From a checkpoint of a small image classifier: moe expert_choice.
Rows from block 7 of a small image classifier, named by matrix and row number. Rows with one number within an expert belong to one neuron, the router's apart. Each number is 128 + 32 x the weight over its row's rms, rounded and kept within 0 to 255. All counts start at 0. Numbers have three digits each. After the name is the row's rms in percent of the matrix's.
Before each expert's rows are labels from the 100 images, of 14848, where the router gives the expert most weight on average: "patch colour" is the nearest of a few named colours to the mean colour under the peak. Only what is clearly more common there than usual is listed. The data: photos of plants, animals and fungi (iNaturalist).
# router: router (model.blocks.7.mlp.router.weight, 16x192), inputs 0-95
# up: expert up (model.blocks.7.mlp.up, 16x192x192), inputs 0-95
# down: expert down (model.blocks.7.mlp.down, 16x192x192, transposed), outputs 0-95

# expert 9
patch colour: brown
router.9 093:168159084172118088128079154179046130138168103129107169157115130158162158129124048090176145134145077084126133092132103103165137122092136162123098111147117082100119099069102160138120172078092111159135183079078178119083113148137118174141200117063089124153127101152133129170126173162143083115
up.0 101:089126122115076098083139113169163126095102174139123116121114146113162120123157123126078114150090179120063128150074110134111157158123067164126130093169114110135091112091188136130097091123133138115153144138131133186154117218096134172150143117154157140141186189110142143136184167100145129133
down.0 093:146116119145108163173132136169154101142078127119065072145182149147162166096123087187104102122121089107093150145181049092142096138108122111114137162117160144179167129025173097121143227098120225111168093169135061095186191136073132073121146108140130162151132168175121076158132131103152110165
up.1 104:126179111118137053123107117142147139144084135118129035170093162136078171086086124149182137159090087160123175092168149136129142061122161121117230103158101099161164087128139132112130151152145121155122153119132144166107099127067117098099125139135117137176150113088164125138119076087154098088
down.1 100:110165143106161085176097117172136138101157085155093113106135145095105134185130109142160085142066130156128091069143082103129136143056138190061116115172148128163068100129158117096086165182149105193111140115135122101171137097199170117150170101176098145086107136126133157101171105140180140135
up.2 087:088151151106174098172089120121139101090098102147118091139137148102087102144152115147140065148114097121089114093045147143141124088106161076168129126128188152126086188146205095097116076170173054124152087122111108128144138151092142163102125161117117128096136202135103113099128102070109071147
down.2 100:114066091140107115140136102111098082121127118119112125134085150094084096152100163130179113167115104124127097115135172098072147121106153087170074113118208134106105130145145091205157130113106077117114129098104135090133103148116095167162108175038136084123164154107154106147070106190117096089
up.3 097:118115075136018099133131147164125144047131191141169108102096148132136095140174129137089081153104198099091141136089104147064208152162066156107139108153112100135107099105204099139103124119134149158148143175155135199155084186122139145108119086123161169107164142100132144136133143120131140129
down.3 088:137133108164100138156161121133121131132142099108099112140143129106145153068173134177121109152132107053117180156171000113131110125095119088108116165143179137167145098032170091131153228119126206127152102161123095146157167112088171080130141066138144134155148152159130080100083140088124113143
up.4 090:145103160137163130158121140091110184097108093164162145177133112118116128090158134154138042127150136098106136171084135120137143115167099037125149104111172166152073127112153081102127145160168091160134084195165089159125107164090160163149085160116136146121108159126121112061098127110131082181
down.4 098:144072135148073105119167107119111116133081139065104079175111132108118096077085143071136147177147088155149109174160137114094099159084154115169126114086143111186150104150095142142167113099161143062114099101171125108118108114144139098156138142104153068158118130133167082182092128160157162071
up.5 100:130052107157142153110174130081095147157148146184161128069091079091154086080145153126081169143159169098185123150125115163039110170115118120171109154128109125099133161136138114172108115135135145107103124122096159124108120114150061117114120124096174124147169121162147109144029107146079165144
down.5 096:121148106198192134093223181056112091160190100179156128105152126123129082124094150094126146133151175050128121174136047127131159160096152101125112131116130156104146119094139130184133111169124191174078123096106217165110125087158100118164125112122147118162170058170089089120104142150092156136
up.6 096:144134116125075072125135130134102186099140156117154072127079104099077143110123131137166083167122128109136162193148113108094162119133114115103165101156137116226098097114136090165138143128151135155079159119157108130121091150119127058166122098101123146137159091126152084105125122154215136098
down.6 093:080132141119064175162124088149110124111128111123102060133190189051146122159162139169106116137097117157113113138160056117110074171102147164086131163181115099168132105041161080081118131154099162114186137156139116143124124109141159140163106123203178133080116133166137103110132157087157142165
up.7 108:089175104136058078103128149133200157143036139175120050097150199112064135116138130160087124188139090126122128109170131140143125092137142134123191130125142097140165096149155095082142176136162078138114140119155137136161123142126134111086114095135082189121163111130138122120103073095164136089
down.7 121:104123095183141122086131162089121133167112074178130081099154113042144096145129084113131147149175131106132081142115123149115116118110131152082113177133144121067120067032109086123137169158084123171134117111134186121157099149167143136125125131122120122092143094216129128131146137091131095147
up.8 107:104162130126089090121099128179131114040149111159119138109084155120126122153126147124110073180080172078077134135062107144130183083097120147137124106173156117148079129104216111105107112098116116150117135136090134185121111209088108174125123118118190156117129158107177165127167141136121094124
down.8 106:166105132119114112187147115134124107106113134091112074165108128085092143109124134149169079146125093084096183155138051119118146113124108060148130098109184170194119109086209052147151169116107193102154097163137088165157152160073104102127126090076131119147141187113142100159093123119113116155
up.9 118:156116075137154146158106111092068171157175092101166134188114157150139165098102101161168120079120130137132160103201147088092155104199223098062152097133124124083143149131095137172172156111118116170120156137126107118077081045101145153136139137104083128145134097136104129132050123171129138129
down.9 130:109140153087121158152139082128137117096177132132123156094117111148135133184141182119114153137071188141136147120131063108133177192144138161118068115217099159162131131169105197125113117171140141144103110129095091109136124099141099129177119078174171141107114116144121188075139172145119145116
up.10 093:169123094145087158233094145122065148121179135098164126148151114106142154178108044129189108076139110108159132156132115089160174121168099127081093116138103118144125092118103100134158153110077158183166144156154124131110107075141139119166136079089074131093102064108077117131117139145099113155
down.10 096:131102146126077179113120102151067125164144109092103159150127132119166162128188196193109110132111149104155132146193010123086127162193153116112107112186112126161150109096095189111156155138116189153138147132086055131093146104127163163199114085163191111146074089131151139048094168102131148151
up.11 111:166097122120139157092150124113140123094139112179128140112128093134165061109161126123011158155146177106143128089111117116121087197104094142160113212113099139084187201147137134157076110144117170088110103102122146087111139137154077132099114124118128156133127134209127139142104135128087142151
down.11 112:141148095180180126068166175119117079181147179146174114145137123178097118084095129075136147136148110096132127162149138135119162140165126072128195105099113134076170140152151140167117081156145142157077134130113157174054156114116109134072132152103153111190177052084099082153109107145131151111
up.12 088:120146142128171109134115128101119083128103080131185086170128108174109068129207119169081112136101139130143146089095157154171157098117143095140141167096144112116165122182152132094127136208173081134164148123121127181100124152106177161090095128149159121145108132151063164113104116048090082125
down.12 089:155115139066148111099123112134117096047161154116167137122076135164077109179134141134161070160071170104121133112072159130093191145129093170155170114137125160141102145155152116167085090124094101128053104129136141136140060175146096177099085143070138128121161159065118135172126152133108111121
up.13 083:166087129134076158185128146107066146105185151110136122111104072084090100146115093108170135130144146092197165189144106107138152150101077117127095159146148139180137118120105110183128143121108150164135124120164107106114119118165079074156119078064130110110085062108145103113085131156146140106
down.13 083:139102130134100204094154113135041087138166118100101119174171136116132140133158172147117119154112144097160134157169023107069136167141146104104127177137136162129143130097130140145111101173105237148128168143071127151087126074126140159171098119152187101148088046159120077053095160122110144173
up.14 113:091160063112130071076110104114142166176067139139149088147077178149129159096145123157114154119135125132138146114148132139115175109116144165151188090151064099110145084114137159129136133146135141137138153130132155181119098163101137137088141131117115095166198135081167178160133128067142114112
down.14 117:134172092129172104172156138145207103112143115164094100063165122151145095148116101095120147120108154124105134105120088094134156199081128189104105160141136156110125142093154108140096173142123157162109091128120179100208154078140116090113164077140075158096134154173084128161162126120158137115
up.15 097:081145111118104084084163117161159142136118171148152087115097179159151136120165177138072118157122183114099132128081122164087173141139109169132196099135091097128119083108189118130103078143145137120134137163119142234139117193088129160115151121159185133116183137110155198158179127077131128106
down.15 097:145172094157137132192158136137182133110135117131061096101186117142145127091152105142127156097114118087109181111152036089141136149082125137116119172120158167142143120054144078133106244120132212137121088178126122105214149100100134081128167075133073153146136156185089095153117138120162093136

# expert 12
patch colour: brown
router.12 098:140100133139145181097157151100177129195147137136145122083125143126156106069151099089078187116140166087197162124115104127120108165099109186165157123095059101112189089140103171164101126164108185108105148096152184138116163108206068052097148109102111115135146080125153119157114091138114200116
up.0 087:102187159136146179098144084219089059179168116127045154120082125114115156128073106132111160119072134138141132117195121114131074098071166136114104149215109138130120156104114170141142125141060150134092151111058153102111168155117123159158182143113085077170122111142155138127158124123098105187
down.0 091:120126123110158077091183137129142134117141187108167172105067088199109126140114126129167147148117154131120124147122125165147204106165099145126131126131142143087167146158142190157121081093126121132079109167111148160111102122121106126067139141097116106168165094090057156168159136147101128120
up.1 078:136187117099131146137080104148112165102113115160128112155101156207120149080144093150110113137072176102077193110114111104172157084118125142098112140136106102142132122098159177121147145109133168141183169139139134134097103160077112135115134104149135150233155145063119154096134121095118133179
down.1 084:139089094164151063080125157113099193155136125146169116120123049165114078131130185117150155200165145084141190159148071152166202117149149114167121117137179096129146094144085152168141135133150183120108151096105147112091052117103087130155085095080141111133124078142116153098088105086106099096
up.2 097:122123124118132150137128091131050181082159059138135141147088103162128118082151117153123117138071176093082173123113118124110197071091121072116139151170119141124104134108176123140130177129147137183129162191109152153104107138089139158138125107126180124183146128087154137078119090084085105184
down.2 096:150118107158164114153171112060127175150174114156162088106139090149125129131133162145153132122169151054161161170155056124145221077132140070097084068131148164130127094142097135150164171171142166148157089146131121115123107113132135110109114081136142116103125065119129131073090116093093124180
up.3 081:157137101090067120130104091182095111108087125109090150149089117156111144195116122148152104143106147168122088156181170090141133075135152140126071111187151130095084126105111151122178134068121100124094136124126112098137084169120168179179139154122132072150143149134124166120174176092133034142
down.3 073:070168116125127194163147150159206090099082143179067138106140126159129106103121198123090140130094102120087171089116145118175138129067065146160140156084103149078150221117137128105112102105071149076144140101079164105157181168065082124146114144114126173149153209094123139166142101127108147136
up.4 092:164188179071157163103126135181156084089110120124057122119119115129104167190109141097127151097077098132127134159113072127201088120092083159132148092178105160129108103099125138118102148122105154121092135109170142128152153141133117117150146121135119131096122135105147152144249175089179122133
down.4 086:191121111121127123092093164139091133144085138101131136132129127102080127152114124124146077154155114079152088171149064147118085148175118184109178159094105110156094105149146126141114095095108158133103128135163090107107117126193129090147095105129153072136093066116130137124168147133135126172
up.5 132:098141103099155142136146119121127181074110054171158103127118122185136105103195147182096131156096169100082166112093111153150199108105096105108137153143130152111116121141192119113102163178156148154167133156122140161145116180073122152095093094167174146173156158108126140108119112047093109193
down.5 136:094093127148137154161123112053128192152145122176137096115170075157146111141158180162130170138145133147154139112150074139163177097149131087127083118134125139126132115174074163126164160163142121144169122130134120087116121083129151162141067048157169129100102100151121137043104098085104107139
up.6 063:120178140125129170100142055193118132159109104169122161171040173195150154076100073135098160127084143121120164113153138109156118081108161150113085117186105109114124144104130194124186170109089185114177171126042154131088157165094122152132186145134094083193124125124127152122122113084089115189
down.6 072:118121135147191059104179176102145142126154146121154135108126073179145094130120153131147127164127143079134157118088114151176240093177137129104116132156181153090156126175119172184110117132160142124100088133120144136120070107112112140127125125095121120131136064113035164136124105133104100105
up.7 107:118118116145082108146113165098160143173125161056152121152144195106122128099114137109180137125153080142161137119154155125115116129167194144137176071088136098160153088145101129147152108117161097085158126127167108114104107094145137086128165131113086102081095078102110140153095122167131160085
down.7 102:093127194150093126146100143097156156149125172121117100144183183092189136117122122171107145148165089180149131071169084127131078137089183100110152133122151064184140099150139145100133145155152125086196087132151069105121140060096145165073088118177132171088063128154129132126128089114120164123
up.8 120:131160095147134030083102148150144138125108156176130030130127125172085118103150081120124126211140076108116153076101104108140133107109137130124190139123142088138129107130155099146098151137180119147113159085115143119084136135125124136111102111119123194135152120136153119134103094098192113065
down.8 103:097116079193126115056113193129126167170123135167092104115151129097115118095100138153121151196181111078098125107138082086098115139142193125125183182140165086103138117094107104173102138143134174153107153088107126102081091090118124147150090128118127163127147055175117124092131133136123075111
up.9 096:087125119142063138170108117099127189111146114104186157154126212112125108109091153144158111125092166123134177113133130124095201094168174118096148060125139083145143112125159119125160165123140104131186132193105106166121047103088115126111146110102141107148147132087099139128067116154077152119
down.9 092:118157143185114122152121164067153133153168132114169133143189158100173120142091160122144162162164112148135155088152098174167138120097168064155086094117174126131141106161081130102162138133133118080197078130127120117123088093089143178046136123124133171073096120150110148158138101117050142148
up.10 107:191122094114136019091121171139122171123082127168110070110138087160110115151174097119120123178172085113161112127100114118149148125128099149115146165110140127132113082137124103100094203109175099150085141106175124122137117150180142120113095108126124150108103086172153146137147141104252093083
down.10 102:096125084149128138074116153126114160147110127173089100108145138075139149119123122134133101173169111103108097143129064115073084145133169143125159185108141104152066113081145075151115141151138136145115128113131100084123102138157154137170097083138177132118137062157150101091157168121155052122
up.11 100:115093109123132109103160115081125122163140162077163052186130110117094101103160153139152133125156134159181157146134195118094140142218156102174169137094110120113134091160078142162138093156160110091142106158177119130083119095118145147117065187094130073115102096109145146139085115089119137099
down.11 104:065116138084107135162134071146180105115121189153131072102128160161151153154167106150087120124111129150168119113143115081105115153124137168113118120153131101176129099153156150103136129155139136101163103163188075116160153127193152117087103102191128154075104142141196171123143119081137149124
up.12 112:130071120159155167130155132123011126154174082102104210097106091090140110137113143137145132131165147102143101219149111142066127124137141092112085124142177195102069153067103094149162143099101113162091114171102135105127116122140138122187147113100150092131130104138141080119116120174125116177
down.12 112:130120100120161132114159050093105143159080052144132116139051076098122134109132092161132097107175161121154108205167102106051152114104157074081142138107160145107124109113159123094211148151175114165128086188131123178136130176154117126104134136156119049166179137164145117126088102144148120137
up.13 092:053142137141123120102145108106122137093161106134140095150113087161110076131167134188093137174088166097120159095093143147155185117104073104148127150129120151119136148140161102135101134176170133139169074174091148146111087155095129165103079152133152133127168164134095144096101110055077105152
down.13 086:091125122108157091135119103078174137148114172123196097118150125137098152163183158181093131126137133133176138136101144122165156109180136109143085085153113118157113107175122167106166112189129129114157130130143108131124108099155137118112108133145172117102113105122142189094137133045104100138
up.14 087:078162143136104147121156141133134110121160127155175141147147122167141101132170184150097132136098165123084166098087120178161170117106078122143121131117122137144145137142154124106110124153145168154173123184132110166103111144093149174136091125179194146135143148113071149090136166077068114177
down.14 081:106121130099157135162100105075109170146097164132188122153152124157091137132156168172125159136137131119169166132143105123163160110210180075136103099169075111161159070184099180123152147194116143144172139109144122134098134110125132138123103149132127119115075086127138166088120132086107094156
up.15 106:090160122112139143139122108138129183090126060165157104124106140181119119106155118178088106150090175118062166118108105145167187081093100114119112134145122134117109148126204120096126158164151159156171146149122140157139096182104130145123106092140182150192169131099124146087121099071092123193
down.15 103:109104109137138098113139121054127209149142128154158112124151097166118100121141202141128171171161148091176166147149054140164197091131136079169095111130137128133131114150073164143152134190149170128146117110127126090112109110134116109120081068133171127111112078116132142077111121077094096128

# expert 13
patch colour: black
router.13 095:102190142136151109115138158197155109147056101151065082122143136176064132115153126097131132155114061142115121071132128113147080077081136107116151156144182122156122115162157114106109166140164113133108153072117154063139221145147192123121147115186085132155099117096157112146155069093177087104
up.0 104:156119155146179114150079153126124162104131090197134135136180111104155114098167162130126099126168097088104103146070130135130109135113098099156175120064142144137081155152129077123119154130174045116104092111163115112142125095150127109057072145135153162145108128130161092097100081142164122122
down.0 108:138089121204125133096164143142102116110142086164096111155110106148164113037118151134137146184163121091083171110110074087090121139083117085130158172116153132116133162117107104184097134105137158107116116089092141119098153120056120159132096092080185191150116113160184076134084111153125118117
up.1 093:090118159099115180097160065125121152135124142109131201120104183123184144128095180199105136107131158138111096138139135126093137174150133126125097115134104180120093146075142101108191130124090127110162080160106119110157097145093133150152135177132105120138174185126075128104146178115087139165
down.1 109:173104120125069104104157112173143142060118140133088076166080112126141094101102161114128147193086126128120187119112145083083161104100170135115119138191154108128144094122116119195080149093109134106077146087094135094113104154063141145174127140088145153137122151165150130186140144131175103054
up.2 100:150127105166105106056148158150160090184093138155137157097140166084118113160133110074090152168187132122186091129113105147147125141110110165172082111133129061096200094087114139099118130124081130100113135083123167181131110159187063148130171121090137094096143096197125151195110181118119152113
down.2 097:068191091160192075112152176092172148155107149141151120075152165069151100168123083098140126148142109100131058095116083203124102137086132162132149152109144101098144120067133140114129077145117099174125110169114156146141129136186079125090184065147145102072126098163088133144133089104072080135
up.3 104:105136083164122127061175137124164112175097140165135095106118157067117082138151131109042173161141142119155095138106137190144113125094102147209129132139098066102188090133149156102111098178101144083120127102114184203119143195155059104112136129099176104127153111191161123193100094091128132119
down.3 099:047187114148208122106093157122167127169094113154159155097149175113147111138152079119130150139148107129116083097103081245123093113064115181144143135104109087092123136103141151089122066161110100156150131181137151159135091152177103133109169090178169124109111114144103153149141109103101083164
up.4 109:107087202131065091142157143131173157122111148068128145089151137121159085197132165111120097174147129148153076128092118140128120170112103156128111151104174138203137125163143102118116104118164059077116053145141123093208108107178124113158111104158087127038108120129100173142158162173123165090
down.4 099:110134092138173187149162134119198137126144119140148148047165125130202155188123118074105152140145169113120086114127028119092110161135140158137075153115114129105148152070107145120148127115123136144137093138109138086183114115164048079132166024136192132069132128181099147132119163149113119155
up.5 089:074137174140053100107172153132184134118111177085137105102152153133136095197100157114103105169148139148180083126087113150164148157135058193141110129123144112228161100118128129095098100125154083079097091160145126124170098125161111118151130121140110131048115111160121196153151164132153156098
down.5 088:096182069146183168139147138103216130145137148123145146033156144134194156197122102081129140130154124113088079121135052146106085126109132134113102169118112117106137161078124132100148111131099126175140112147113142071180121122183052092114167017146167099086122104170088122130131108140128119157
up.6 091:114166110063127167104129062152170120127081118151113151109096171156132187150095162177125129090102156192104070118167173089135114121122117129117096156154127182129115162099140184086149097119071150119152122141084141093153140181092179128170141149143099110140161155145136143127161152093119118182
down.6 095:084175148112124110144076086081125190147106119109163160210114158113163101113156100160127138116118080184114134058119145139146089109132151094099121129161136103117156140159127144103160089152177053104186135104119090180101106112096182198069143157132112129115098193105136144098084085119093101123
up.7 082:121097160146084117105120160104132156175123163081141186129181154123145126181098156100141101138221093113204058157079125150109114165141106165180091110071145104164130119116103114116123116064134074068105105120153123095142085107183093115166156118123135126064124097126101140150145196182141144095
down.7 088:119152081155177147139178172088192117132140119145154103038192085110193114186126103101139177176142133096124112109124056129118141144105134140083094158139166122095122087068105090141133142119129096169146096114144145091165111111185086127123164025140158132061107083191107165155131134112104082125
up.8 086:117118102173079104094181170112124083184133144110123131090159105075099079136115094086096127176180102128187090153134117182159153121123144168149128155139129058088198069116142134130128123130082097167091151097095157203125109110151071175141153109101139125101111051161131154181116173158145137107
down.8 085:085165037178196115119179172105146134174107137121139111078163121070105124159135110083127123156166114108129078125140068165081064131087144183118148192094141090102140134087147116148108094140128145170128144141111180138116138119206087141105148076107150094113136098170084111177123105121114079116
up.9 100:108118197112079128118148114148172139114110162091115111107136144109181081213124151109094141168155135138160110105072111137117122176104042193153114140097124143207163098154125122126106108125113119068113076116137142098212111138181082099147129109133093124063113123150096178186149158111133177126
down.9 091:076157076135175157116113149113202144133124148118146146037153142095186144191126097097133118152145148106119060125110061174076096148113103169131100122124133102140113159081111147106135074121110117153161087163112148128151100128189065077096190003155181124051112104179111138143115127125101109162
up.10 104:164101066099174161094142109143078135156104133171110145140075115144146165087112098159156152107148118143092114157173171033058092111134146081091131118146088152090071138095117143169135166100128149138106160105113122114112144128081145128131118156106108111214154131153180061131117115147174110152
down.10 110:153110089083136128153153062186075111151094142054119136196063116082141185068116066173133119105103116123120165154169107104124093133175169096073136132167118127171160102115179155123170155115122142129161142152111088182114159153060181123096159125107118071187131169128134104145111127100135111151
up.11 083:159118089184058110104125137125094142195154138108142189137148115125111140140108096126133121159220100127189078161134132151131113133148168150133114120099159054124178107110080147107175145097097045129103139104117123109117091116150077151171135144085108111116118072192102121124101166188150128095
down.11 080:108147076169163123114154147110118140178108117119139092081146125071123100196144119119141116161155137136154077119116084154092090136129123143100129136166160116094115077046135102161136139139121097154127140144136153114141095146206134150116174073107124081053146072169108130162142120142142089111
up.12 106:143063076158090138096156133093079109177165116135154180122078119059125069135122117140094115142192153107193095174163162125114118118141147109152097131130160087085171135122105142147192114126071077146116133131104127153090116133151069178151140161056149074104121076157128120132034144164107138122
down.12 107:082151085173200106086136178101137150190105103164128120065133113110132093144143115124155136149153120065154079089134089159128123122096161160108164169116163087053145114079123131139132097140138110155129149144126191120110109137213123158110139102127132110100114076136042164134124079122096039122
up.13 108:096168118134152186160135141105123092162116165070138066140153110139089139082130080164177167096076107153114180118163130104148110110162145088089152130110099160142134073129132135151126164158132196162142162121172134128089167065107179103129138104146063123144109101085095088105164097079128101152
down.13 107:201124142036174163142167057175104107128104112070123103190115127132135186129118059144122134090092132140175135158179085094096093126122156155071134184120120121176167103125150157129166157159126178104114142144184106164125165117166114087134098091153134046157118147128122126143107118099152149161
up.14 088:187119121166149134074153172123104141160111088179159119135167067145143113070164121134082124159149112106142148125083137154131105137135093116120192147082104083112142139173137120120067124186163099163098154093151133175082115103148117144107096139148146201171114081179136137137102092132174113132
down.14 093:110128068140166137071178113165109136139080085104125115146089144064135118093144129125090143167154131101142114140168078124027090162134182152118166197136142092121175102093130134170106113125130161165085163156126108162103129128162113149133125083126141106165105108183168114176093082141179140099
up.15 107:086107145099098127168181100097145168097118151045161116122096125140195068179116155157126102138133196164145117127104122097124169164137086156115093168101134163183120144134133074162147074131152101079138020174134098084163099112145142122153102133148099112059108148124086182160142149134098137126
down.15 101:167129126096130168169157113115147153114166116136143153053128114128208168190108116122110143137121153106133112143158069098073125162182177139071087138137120121142154100122117128127156164117151140158106104152153086111169127082191106084107145026147153120081106119179106156118086145164132152143

# expert 15
patch colour: pink
router.15 093:124135114127128155165130107147062118086180082082123174112126122136121127141108144148134114128067156102100171073170124167144144087089152096127080173159133162082128184116169140167135154110104146152139168126095164123125075092142094165108173087096174121149107132123095131121103113157072122162
up.0 095:187107116077152133140097120122161223113095071139132110100109134154153101205153066167102116111161139128152091121110128040139172121130093165106149127103124160142124136178130078142165140131138128134084105132149109102192098124190152081083108108120061112069136136185122207150103109102153107126
down.0 096:106121208086094104154102076132157149094081100158149067142122147112151118152132075191054126207119123158143104101096117100135133133148143149086119130161117080211140119142179112119166154214141082121137109050168083129164116138148157141150104121179099125086130141178162163074132121089114130150
up.1 087:143143159095163065091096146116153130144065164165122077178137161158113149088149097129137095124170093188128089129113162129136056175164113113145162113114090094176146140170111112093112103175131097102156130061141090096105125134109111126100086192141108155124106128158141113119149136103157092142
down.1 081:169078168119158150073160154139094131103072116117126175143122056157096133098159125103116117123158158132142099213132192174082162125132098117129141123100180246122101102139102107148137091111196137092050076151121083133141137133155149076133112210122161106148144084106170117099104120133149094118
up.2 092:150103179089128139125167103089142102120116216086161129140092161157187126156097173122097149096112155165136139147125126143074123197143158207123137104131062119158138129130135171151126099107153143075115125166118111143145085085124129123137167134163155060135140149103098175159204175120127184103
down.2 092:104126134116139152127145100182141081092129137099132133143103101103139136163110122051145158182031202160146149115094128128100160172128097189143080107235171106118099114120131139149063064184138100142117129126114131195117149140129104132130173150137167098113122131147179137142132139146152154125
up.3 090:099067149142131168111180118087144140117122164165149136143130107079126097068151182153087137166146147129099129186072120108048063176137075045157125148105130128152109168176127075137113081145143127087114088139127097134109166162116098114116032145110170176182153161155143066088078085147121126147
down.3 088:067112096203098107146162136076120153153204179118133126134152117117119115072200154180109119151136137089129163125118040130141109146158084067159123155125134130113133133134130111080123137189153116128167127185128081132107143088055172147137122057164133160135146149178114088081136114080154100108
up.4 095:181171088136103086070099132167190116134095130155113114112123171128079167168099150080114145129111119103180145118166111164155121096110191210174134096147100074092193097161124180130123139112107139124085165068128160131113128144183055102079160126096147104122146086139160155168127121115167150058
down.4 093:178118077122108139131143126150135100090127117148116079100134105112077146117083138118153117110088129047093173176110071104123122150147108144100169102139105141141128079073173074203088113100096212161109173116185173159135140151137095081171122081098098169146166140081133109125145160159147158125
up.5 086:171188143165232082139069183154111128138144086152087126135146126214082174150143091139198081135149035114120113077142137104177100087117209117115153130138161116083090130104110138104121155117157077121097177089117146084065138085140196168113169118174128129132085081152125130091127093106131080127
down.5 086:094151128139161073098055162130144141182090102193156126087102128051138152146131098113144115104147147077104106114067124127147107100123120162107138082175093119125078112061138108126129076145149127135129164071110204165151072174167116091129177165096115105110143123124130159136148083116131094129
up.6 092:098125139158197177121180176071116123147154095132187150139132129090140088064166160096142182122147139079137178115085104160152168109130134078155131107105105121052151118128123114150130124205134143145158120109122152209076138093106092132075133112100152111170139101117112114147067084102096155182
down.6 086:125137115128111121161178103080154113143146172091159060105123104109080095141157163132107168102139171104194158172091095113124119159109086101165079103089150199166132110149139092121124117201161143075160078167152132148135138109158136085139124063132137085126130125126156107128156126073144107101
up.7 107:150147100075136060137055093142160229111118124153157102143091127200174173176145128150124080112123133150112117104110147034100188127165119178111140120129094124142118141134135128139124130137189090154083125161146059133168061141117172127076089118165123152118162176151143202121155144116170095097
down.7 111:144107180069115096169148059109180149086096108150158121070107130087157119189106137128096112135102188141149096169099148099086153136104130159139075099145094113204111108153148116094175164159153094110089101079150109090226098175198115090166135112155147101109147183156156199109125152128104135144
up.8 096:154149092053075062133108085130157182101103169124135109176120149171171164141092141124146109129131101183109135109139140031082140139159153163102136145123085112168162141131127154153109109109166093122116138083124054098137097138093154121130107136109084151145142167169142141134156154146162125041
down.8 095:180156124071142083139117101176146097086107067072109137099082125135079116195074134113144080133082145176171094126175136110139115107079134195138091138143135139163110128152114142096167137100125129128082133085102155099178124167180121085164161110134141062104096144108126149124176140106121099137
up.9 099:163196095075192134140021118158109181133137077173114118128143119156108192176125126124194131038110128121148142131149117126171162094133121173137115090139062134116090102120105164134130148130118148174114171119154136166143118117136133108060151093120117117108103081050159173089140105096157112145
down.9 092:141109164134087087112105131131126125186087129116113058101103159088106118134085107141103136152167119087149114198161058106137098102147143123119095130139118079206129087094137124162184130130103175138117154054155153121158153171142101097207143058118086080135145129150174129125132139110125135121
up.10 097:088096144173116075113145125149166117125100148121112124139117158151144123098134176070140118186123104145122132089083143107147143119127139095184134132104163127166142122137121112132130119113186068072186079114112152109108126165125145165161145138111155112126178168147095083146081129151125107031
down.10 099:127157138131129141123087122102101106193131126109148152149140158123088149117150143139133140082140065146165117094103135144180121130121078085197098092104107151103124143153117142107155129133116102095163148092074156167086125122112079138100152138089109065163150114116113119132117077112080093137
up.11 115:098147196098179134166106115118185089105119133128107112153179122099122128123138123138096126119110114210098110085083140161155017191112054125166123146121088149187092168180163116094068076168136122058138055079129095117154151117124137115114093136194134174119113193159113090107182109110122115155
down.11 115:060177123157143113142108143147166156117154120157148087086156200066127150134119077169115121158106150135093130110109100114165123129129137154115109123210100036139144102071167131091096152160088110165131134126136165110153106144088136174130147063171096180095133153174108139124173155069103125151
up.12 093:085188121171087057085121152149186108117115118195157063126146190143126123129174099148078109187129109145125092093111142209151110135117095141152138170110140082124197125159152158019083095214128105118145127111122146149129125123109116160082103138173165188111117138201131136116104108079129105111
down.12 097:075154071165088102123120146163152061103125178112100125158138158103086128117125161147145152140083089160088140086114162139129126113132097112173169151168128100096174154132123147123110118071077125173132187120091157119086141166063092185145107144108122159143161164102130085131168153125109114090
up.13 117:123172150145131124145093181181115177144127110107114146101156153185166158160132107129154100135132114105114096121150103139156140081138144161074136124137147106127102108106127110108178164111121110168116149196124146123152123102146183140139163106213095123092074052107136183124149123146136155165
down.13 112:155096192119093116096056127123054130185096110124126106163124171134149146116128049178121112140179084129174085154159095129152121125179184101071156117112122065162147109115110146120184144149100123108150173078187117129070136122145160172109122119160088089124088086137144142124097138087098127187
up.14 091:160137173111165169140113156121108142155159087135156132113146104111146104153180121115139176100162164098178109155120105176172164119133072176130133134113070149093120093132093117101177151165095132149133125178159177164161135119182117119123143115167112099088066034112148176135139112122115166180
down.14 084:143103133096081112104081102114103132152121130126142079112101134118115115159123070171110162127148146099192127162168089123144158109153158147085113102126079084139190110136120148153205155159118113151169148087177135170113119128205147127123128098105069085108118104161124158121105144072078128150
up.15 097:111131173154143071154128136117113123126133134109128156153132130138150117151135133071208109158123093144149117083077125149188148097102116105175114121112173141171081113130126093111163114120177018082187074122104139100119097134117179146170151139135143091091112141130095140161122137131118073063
down.15 104:118169143144158141101057129095111116203094108144156138199139168100086160095141123134118129105180087121110105112072136152154082128088074104172142092105102154126109147090167086124127130160103140104162141089099169166094119163116081118072153140115107071154170133110126091150117064110079114154